config = dict(
    model='masked image model',
    horizontal_flip=True,
    encoder_inner_norm=False,
    decoder_width=256,
    residual_init='none',
    lr=0.00087,
    beta1=0.8,
    beta2=0.999,
)
Rows from block 4 of the encoder of a small masked image model, named by matrix and row number. Rows with one number belong to one neuron. Each number is 500 + 40 x the weight over its row's rms, rounded and kept within 0 to 999. All counts start at 0. Numbers have three digits each. After the name is the row's rms in percent of the matrix's.
After each neuron's rows are labels from the 100 images, of 14848, where the neuron reaches its highest value: "top examples" is what is common among them. Only what is clearly more common there than usual is listed. The data: photos of plants, animals and fungi (iNaturalist).
# fc1: MLP up (encoder.blocks.4.mlp.fc1.weight, 640x320), inputs 162-215
# fc2: MLP down (encoder.blocks.4.mlp.fc2.weight, 320x640, transposed), outputs 162-215

fc1.392 110:527447487520517505552452586531502571572541549517507516507466507534450484481522511524450520478468519522476562481533487513526519530480465467478520498547541514480491
fc2.392 111:479473468491482461528450565547506496555499516514516504603607518522564509411509520483489476523485446502574473473566509449479513464548501461507473519478477474496490
top examples: phylum Arthropoda; class Insecta

fc1.187 086:462511531491476507500451515505436445481486540470526461507546529536516564484558442496485550510516583539525493470529492514601495554440525522522502507516495454516529
fc2.187 106:470536482523550506526504480512503490514555505435496450542568535516542481456467508517557453496405486472551472441484410499464521456509515433529470557488476493485489
top examples: class Insecta; phylum Arthropoda

fc1.231 107:534477462466521593552435500468478540528443557421575455468442528514429555478477473539513510500483510521503528492463496531483523534501453510431537467446472507478492
fc2.231 112:458499526484475504490445460579508563503489496452493454506577539486508493523487510477449492439557487480447402467481479506485482463539461394511521555493481510465523
top examples: class Aves

fc1.499 096:484500502529480535474450524484488459494513515501518533528484485470472511531576522535427554530510488496518502505537516465599544427510542512488475523483504449498519
fc2.499 084:506532561603517483472484514499486519487492429451504394513484510492447593617540551443569429464565515437477484439537492501425426500475502518521496521526545547531495
top examples: order Passeriformes

fc1.201 093:462460459502511496530489558476504517425449443405517514493464485461543522479495462517542548481563496537470487504549546461504516582550510531562447520522511535547499
fc2.201 118:521518517515518478501510447541522477539538511470488500525558506541522497517445523505508452562506445530551418449503449469447510482533530494499516560444426462506485
top examples: phylum Chordata; class Aves

fc1.181 109:486448508507468526449472471527461509515550498503449451421489546485387534533490428476517527477574527477510477496470533529618418518518476478488544537565508427473477
fc2.181 102:447542444525512543552568467500516507514520482414528491605580542507522529520518522490517457508431441491519493472499444502426525470522516461538515571545458515518487
top examples: phylum Arthropoda; class Insecta

fc1.289 122:532526508518483553529514481505462518485485469439488473451501491522497502562508434565521495487516496460578555460468562476494404567526453527486510560535464515520450
fc2.289 117:430524478516481541551490506528484473476499553500520501517596524478594417438478475478505532500540504498509481498447516500454513479537541476531491564444455448518518
top examples: class Aves

fc1.265 104:535536523525517571518573504560514477529509461490486501571484521530550491498511497497470477445508440494499535497516453482505565547492476521456463494534500517444463
fc2.265 101:517492470471516559503524551501522534460444577524480544506531446465542474560505562509455574460517556513490542523465549519562481509516538551474447516536464485516499
top examples: class Aves

fc1.362 094:534492496467478476547478503528486464539531437555479484509565541544466453489506486536499627460507465521495524525502447602578510578496499466453492497485541567464466
fc2.362 078:506388526401524499467477481487431544523491515479495525461524540447531511451523497459536408495474491534541485508485484574514475477487443431513515432475541497451506
top examples: order Passeriformes

fc1.90 096:484497487558587572493447445513535507523473449503493529552499534516528479531498502548472447552453455481540534504472480455461505532449516480403488482486472487517519
fc2.90 100:497454488481492552506447575460446478503458522539492514464491517498516556499513448479465567444543515464496545532458625536539502533444554536532424482554538493478464
top examples: phylum Chordata; class Aves

fc1.459 084:520469515538489467558446533536520512467503537466503485547475528550457459464489453502482537526548434510514445460503504484448544489473483510610486416495507485547480
fc2.459 101:525565453450463473553488467456569551516515495536523519556616499529561463446465476515489558542486450476561473452499415518419509438548458469502495569480482493540538
top examples: order Lepidoptera

fc1.176 083:494546433544560569519478517493505455531552503501492445487485467525412497540482508500493480507495479482446535429537559495516506537521552541498592453516504455468533
fc2.176 095:486497576504541532520530535562445536517523438481525484451495499506483485524476561547553437498526479537470522436440520520544447523463479490519427490547478492523529
top examples: class Aves

fc1.312 138:477484480498503531505514424494482522481494584434491569479513528440494452475472446493489497485532499469538532479484516419514492534565487526564591503524409454536486
fc2.312 133:498524499501537458538527511496466565496468488476477485417444484413486405513464512480452532472456486477538516487458425543506455511556451520505539534557436501499509
top examples: class Aves; order Passeriformes

fc1.500 114:527467539458487462557478565446508527509499509453453501494540512460490546481456498486423523566487491566509503515519550477544555445573473488596480519537512460499491
fc2.500 102:491552520501546510498571505496548544495520537498504475495507505519459490542505539495514501473443511498479493498475465569501495497501476530470522517487495515506455
top examples: order Passeriformes

fc1.105 083:473473566468488496555492475545522581564587515571490574507502446530455481501425525506417430522481517535537534502528462428470502484557467499467567541509470513535515
fc2.105 088:500464474514524469441497516502438461438525491527508498452429450478506473501581526463501521398537565479459486500520495584534492509470510511500457528550588469488510
top examples: class Aves; order Passeriformes

fc1.200 109:534490541531515542520463545496503455501513494515491482498444509579501507481482489487484496534503498464540540537508552585438554513522498511456440510443522515491505
fc2.200 139:466478449473503454515482515466469505491500499487525486470469546456506498537577564547582498470488498508474522422471504478521507433475489513504457485584551545424527
top examples: phylum Chordata; class Aves

fc1.608 085:518505501521559540519561579517516534520550486535469481487472490512460509604525438503544531526490507527551527485500530491500453536466453530432509479541505490496472
fc2.608 113:455486515510477524555494493549555501502530529493488539583572532488535447419464485547502472572496458504540478477495476480471568470528521442537524549477461504526505
top examples: class Aves

fc1.219 095:591489488504470505516455513496506489535492558482488484487433482551413484554502459503465481480502516447542556482538547476526471554439483605422480482509555496517501
fc2.219 115:477534523518476535547486490509519486495548500465500494557578526468503526479490501477497465539598443503504427454502514443460490474549508470572459559491447461459508
top examples: order Coleoptera; family: Coccinellidae; text has "beetle"

fc1.560 083:507511509491547548546471477535505518515484527473442499482511498529483408497495530524504539451561476491581518519482446581567498434465558550540492475523513473525519
fc2.560 089:532481540494497512545548524416564449591506488508539562567532434539486468421531437487433566577514482542519519553556478486459572526486576455501498483508506483493466
top examples: class Aves

fc1.142 093:466455454427411479531465540490493520545506547545521480529537531502565479533568486466482525484591473544436479550557563472544560562478435509516539536551573529476534
fc2.142 106:483559502558543532578548515526518461517477423446511494589531526515588500458479561508478477563480443523556445469495409495461501474502527486501457555456437532486503
top examples: class Insecta; phylum Arthropoda

fc1.358 099:472491528488460444496454531476504509509487494501482504510541462450487485454523472536491539487535477545527452487503432429493539452493513542576479519476451511432547
fc2.358 082:539504539487520375560508461488552513517501507481501486570509512559479568521482536542421494549453486507494478513580419545511600524504495516502555511468432519498476
top examples: order Passeriformes

fc1.277 104:520510544539468474496484502470536485541543500501463526589444517514549497486532461600481532475504454487496490467507415462494503554459490542486528497488561476414496
fc2.277 106:510528453467517493530535520490579479450488552491464512546540499492536470434515513504558502536483517430540511512444491520475495537552564483470474511445419489574467
top examples: phylum Arthropoda; class Insecta

fc1.194 143:539529493536551532533524476494537453500441463436501489493467459545548511445503462529501517501465481467481486506494479492451484545470512504428520508507508540523471
fc2.194 118:469514538444451558513452502509468469514537574459535505497565499526601473531561541534556448426490494499524455452452487509452488489476515497459430506480547505429520
top examples: phylum Chordata; class Aves

fc1.493 084:535483460494580476588510519540471540519504448549528485540455470564509431454448480606542498448423545489490565483478512504517501577457508549444536468486467489487500
fc2.493 093:494519487454485524552467479478565511484508581453484539513570552499567467415496506519523490437572464466539390525510519516501521461489510439567479528421458467468527
top examples: class Aves

fc1.264 103:484430477529456499459392496483555534542497542490487478472470492470429482541559475440439472448533534546427481464536549468497470565413503495519465462507520471476509
fc2.264 114:423504469518439505555465528468533508558506563462511485557628518515551523453505522546483487579515421452575496466523457458458570462521490511567485595490467535520515
top examples: phylum Arthropoda; class Insecta

fc1.54 091:536553493511533560488508501506486414464492559463470572557492512566464484512489469559550471407474456514506515459501511501428563503427513484491516474513534566502486
fc2.54 119:501418485470502502514462514546455584518467489543483446432519485475534496532482534543518484507538561481489540470410524495576404521496484561468419575528437465522533
top examples: phylum Arthropoda; class Insecta

fc1.592 114:497453461505556498484438542462508488508493478483466521478433443486358482546474442494512503564496528514506549435513523467569483511494461535467515516560526492455487
fc2.592 120:435487474520466496523469468530469499533497588431478453503558561490504471491501494477552501492564448492531420457507514465445447470548527471555508537456465440492514
top examples: class Insecta; phylum Arthropoda; order Lepidoptera

fc1.97 118:435488421442495546536526472486499518503450508403528511509497511468454512445516449495522446437515539517490449517488498448501470512545445555519586553527481475486471
fc2.97 104:509548466533535542511520465528540534530478497461513525526471523447509526490436493550516461522483500556463481465487460395501495469524449490477532517467416503473502
top examples: phylum Chordata; class Aves

fc1.579 097:447503536512485433558540493503537483522489468480512566584502447475448462485491473518431478521505477518457509509539445450519568458565431481567534561482453567490469
fc2.579 108:505487493481520534533491492523448565549511492505530512483502526510459544551487617529474472491500495521527483456482477518539451486488497538467459505521532477435512
top examples: class Aves; phylum Chordata