From a checkpoint of a small masked image model.
Model: 13.7M parameters, 64-pixel images, encoder arch vit, encoder norm layernorm, encoder activation gelu_tanh, encoder patch size [8, 8], encoder layers 16, encoder width 320, decoder width 256, decoder layers 2.
Data: trained on photos of plants, animals and fungi (iNaturalist), 149.9 epochs.
Rows from block 4 of the encoder of a small masked image model, named by matrix and row number. Rows with one number belong to one neuron. Each number is 200 + 40 x the weight over its row's rms, rounded and kept within 0 to 999. All counts start at 0. After the name is the row's rms in percent of the matrix's.
After each neuron's rows are labels from the 100 images, of 14848, where the neuron reaches its highest value: "place" is the part of the image that holds the peak; "strongest on" is what is common among them. Only what is clearly more common there than usual is listed. The data: photos of plants, animals and fungi (iNaturalist). In brackets: how many of the 100.
# fc1: MLP up (encoder.blocks.4.mlp.fc1.weight, 640x320), inputs 108-161
# fc2: MLP down (encoder.blocks.4.mlp.fc2.weight, 320x640, transposed), outputs 108-161

fc1.120,101,246,173,205,57,218,137,247,137,163,205,182,197,239,160,170,242,162,213,230,152,100,202,153,155,213,122,270,205,126,163,110,194,221,157,221,274,199,131,161,140,212,191,200,254,177,205,267,145,149,134,225,147,254,173
fc2.120,111,188,118,265,161,265,216,249,219,177,320,222,215,157,229,247,191,173,210,213,101,176,183,198,165,152,242,228,284,203,160,187,218,240,219,202,175,250,270,218,166,197,140,222,181,192,208,225,229,189,210,175,165,181,111
place: bottom centre (26)
strongest on: order Passeriformes (52)

fc1.520,081,186,177,231,227,210,233,172,202,140,246,204,220,218,183,203,212,192,192,212,238,159,174,193,175,202,191,185,248,226,186,177,258,205,201,256,191,177,204,185,237,123,237,221,257,109,240,193,200,175,191,203,157,239,217
fc2.520,083,148,263,197,191,199,268,175,164,150,160,238,240,155,204,228,288,273,165,160,180,196,136,257,114,195,241,86,198,166,197,201,253,112,199,115,176,222,291,141,165,199,217,176,201,169,168,269,217,148,193,150,216,163,159
place: bottom right (37)
strongest on: order Passeriformes (55)

fc1.139,094,165,230,197,303,110,187,229,214,214,168,185,171,176,190,221,242,146,113,195,165,251,183,214,216,193,195,167,262,204,221,131,243,208,171,161,171,205,246,160,181,175,239,138,204,205,175,246,222,151,154,171,179,211,192
fc2.139,089,204,219,156,178,192,245,273,195,237,224,108,85,198,226,239,192,232,201,238,147,181,152,283,188,193,180,219,208,161,199,164,247,194,253,213,233,166,213,132,239,237,221,201,198,187,215,298,197,139,147,207,207,190,178
place: bottom left (34)
strongest on: order Passeriformes (54)

fc1.402,093,130,201,196,153,210,152,201,185,148,148,204,170,188,184,179,214,202,189,230,182,210,189,206,229,180,151,298,210,128,32,185,252,244,150,232,142,261,228,177,243,192,136,211,214,82,226,187,202,250,220,204,163,274,196
fc2.402,094,154,255,134,140,277,226,200,190,259,177,220,190,220,221,273,272,337,196,155,189,226,193,205,211,182,227,182,206,166,174,180,264,164,246,202,233,241,283,193,193,184,232,166,206,211,240,92,288,190,233,175,215,126,229
place: bottom right (33)
strongest on: order Passeriformes (50)

fc1.392,110,166,168,195,263,219,232,229,246,256,240,180,140,307,192,155,164,203,171,140,226,297,170,129,255,164,235,164,227,228,307,189,156,211,217,190,283,208,221,105,246,169,277,202,136,212,118,186,167,220,113,185,174,191,210
fc2.392,111,187,193,273,221,150,197,127,210,216,229,133,206,286,151,157,171,159,237,213,174,132,231,49,268,206,169,244,252,212,151,186,195,197,229,246,173,170,185,211,243,233,194,222,240,210,219,179,129,206,190,177,219,230,197
place: top right (39)
strongest on: phylum Arthropoda (63); class Insecta (62)

fc1.200,109,203,240,145,293,237,230,102,180,218,178,200,164,250,242,195,169,132,156,172,179,149,142,182,191,186,220,220,217,252,250,177,203,200,186,276,240,131,184,145,272,196,286,199,222,261,201,173,129,177,268,295,176,207,200
fc2.200,139,181,152,212,171,227,265,203,211,256,247,191,208,269,241,242,223,196,260,201,123,202,228,182,174,161,241,173,260,277,122,262,187,253,249,178,224,270,203,186,263,213,150,236,176,193,180,259,188,149,184,171,209,172,201
place: centre (38)
strongest on: phylum Chordata (93); class Aves (90)

fc1.356,096,180,179,209,279,176,227,256,246,225,187,243,191,229,215,196,147,246,156,180,262,240,206,135,245,218,235,171,226,240,181,224,220,164,254,188,238,168,196,136,244,182,203,244,165,146,247,239,211,264,129,178,219,264,222
fc2.356,107,153,270,269,188,141,155,181,200,231,157,244,226,290,176,232,227,143,201,227,210,224,230,228,251,224,161,149,231,180,176,165,216,250,198,198,166,189,186,157,204,240,223,157,172,196,247,151,154,189,217,189,227,266,209
place: bottom right (33)
strongest on: phylum Arthropoda (77); class Insecta (74); order Lepidoptera (33)

fc1.219,095,206,156,187,235,158,192,196,244,214,193,196,180,229,206,194,213,139,204,185,218,249,169,164,142,120,230,181,206,213,263,217,144,240,198,108,248,177,198,229,221,138,231,201,146,200,136,212,226,169,263,226,226,198,271
fc2.219,115,194,251,257,185,124,185,168,185,176,132,185,243,384,124,174,213,182,180,253,174,139,256,147,235,202,183,233,225,234,209,234,190,221,139,183,177,196,103,234,236,239,219,216,168,187,230,206,173,187,217,197,235,203,218
place: centre (39)
strongest on: order Coleoptera (37); family: Coccinellidae (36); text has "beetle" (30)

fc1.289,122,189,191,154,198,169,188,248,223,181,220,225,226,249,103,170,147,178,152,159,269,237,208,249,239,128,182,198,188,247,218,209,211,160,210,134,180,164,249,172,123,82,158,178,197,196,161,134,238,204,195,198,164,143,176
fc2.289,117,165,215,292,163,173,172,180,230,170,179,164,179,292,152,208,159,202,230,263,223,167,244,167,226,223,219,229,232,141,199,179,212,201,209,229,173,206,153,194,211,197,198,146,219,232,266,166,189,226,142,221,210,237,162
place: centre (29)
strongest on: class Aves (88)

fc1.90,096,202,209,235,157,266,177,234,181,263,214,213,180,209,188,233,212,240,259,188,197,231,227,185,149,164,184,212,221,233,261,184,168,222,179,189,186,146,160,183,170,220,319,227,175,280,215,128,259,223,235,230,227,148,162
fc2.90,100,179,103,165,199,236,253,195,242,187,182,120,277,244,236,138,214,161,281,137,187,235,194,177,172,206,247,185,182,199,219,251,180,179,254,240,174,230,187,220,115,187,163,239,223,164,193,289,194,161,229,165,143,156,194
place: top centre (31)
strongest on: phylum Chordata (92); class Aves (88)

fc1.181,109,221,156,252,207,134,202,190,190,145,170,241,206,276,123,188,145,220,165,183,192,195,182,209,196,200,221,186,175,236,156,174,228,164,250,195,214,163,171,147,190,179,160,231,187,74,175,177,180,232,144,209,214,223,199
fc2.181,102,178,342,254,187,174,226,210,217,150,185,252,247,342,137,244,269,231,187,244,214,213,251,244,236,221,152,190,214,189,245,114,167,227,136,191,176,206,153,231,201,214,219,153,196,183,197,237,283,241,197,212,202,219,192
place: bottom left (49)
strongest on: phylum Arthropoda (83); class Insecta (81)

fc1.187,086,188,181,161,208,183,201,214,159,200,214,222,162,217,197,139,200,182,211,218,203,199,149,209,250,181,236,242,242,240,120,147,209,128,240,241,175,172,173,104,232,213,111,193,186,123,180,234,139,194,174,131,173,252,151
fc2.187,106,182,287,250,160,204,251,251,232,183,201,205,201,339,167,291,225,231,204,274,208,167,197,223,182,228,192,186,199,218,201,163,216,188,206,212,199,233,219,200,194,206,218,189,215,232,239,221,242,183,212,165,169,237,180
place: centre (27)
strongest on: class Insecta (64); phylum Arthropoda (64)

fc1.530,083,189,244,227,235,200,239,264,148,162,268,233,204,205,198,246,232,211,186,167,213,255,211,207,243,206,185,126,178,293,177,193,224,174,238,183,235,225,147,229,201,252,182,240,234,131,223,183,186,142,143,177,266,180,118
fc2.530,084,183,189,295,214,217,174,277,202,147,221,167,216,123,208,140,198,225,247,147,168,207,235,195,178,169,244,158,159,111,224,272,171,171,204,131,109,214,217,171,176,231,189,170,163,196,192,189,272,248,194,236,226,199,171
place: bottom right (41)
strongest on: order Passeriformes (52)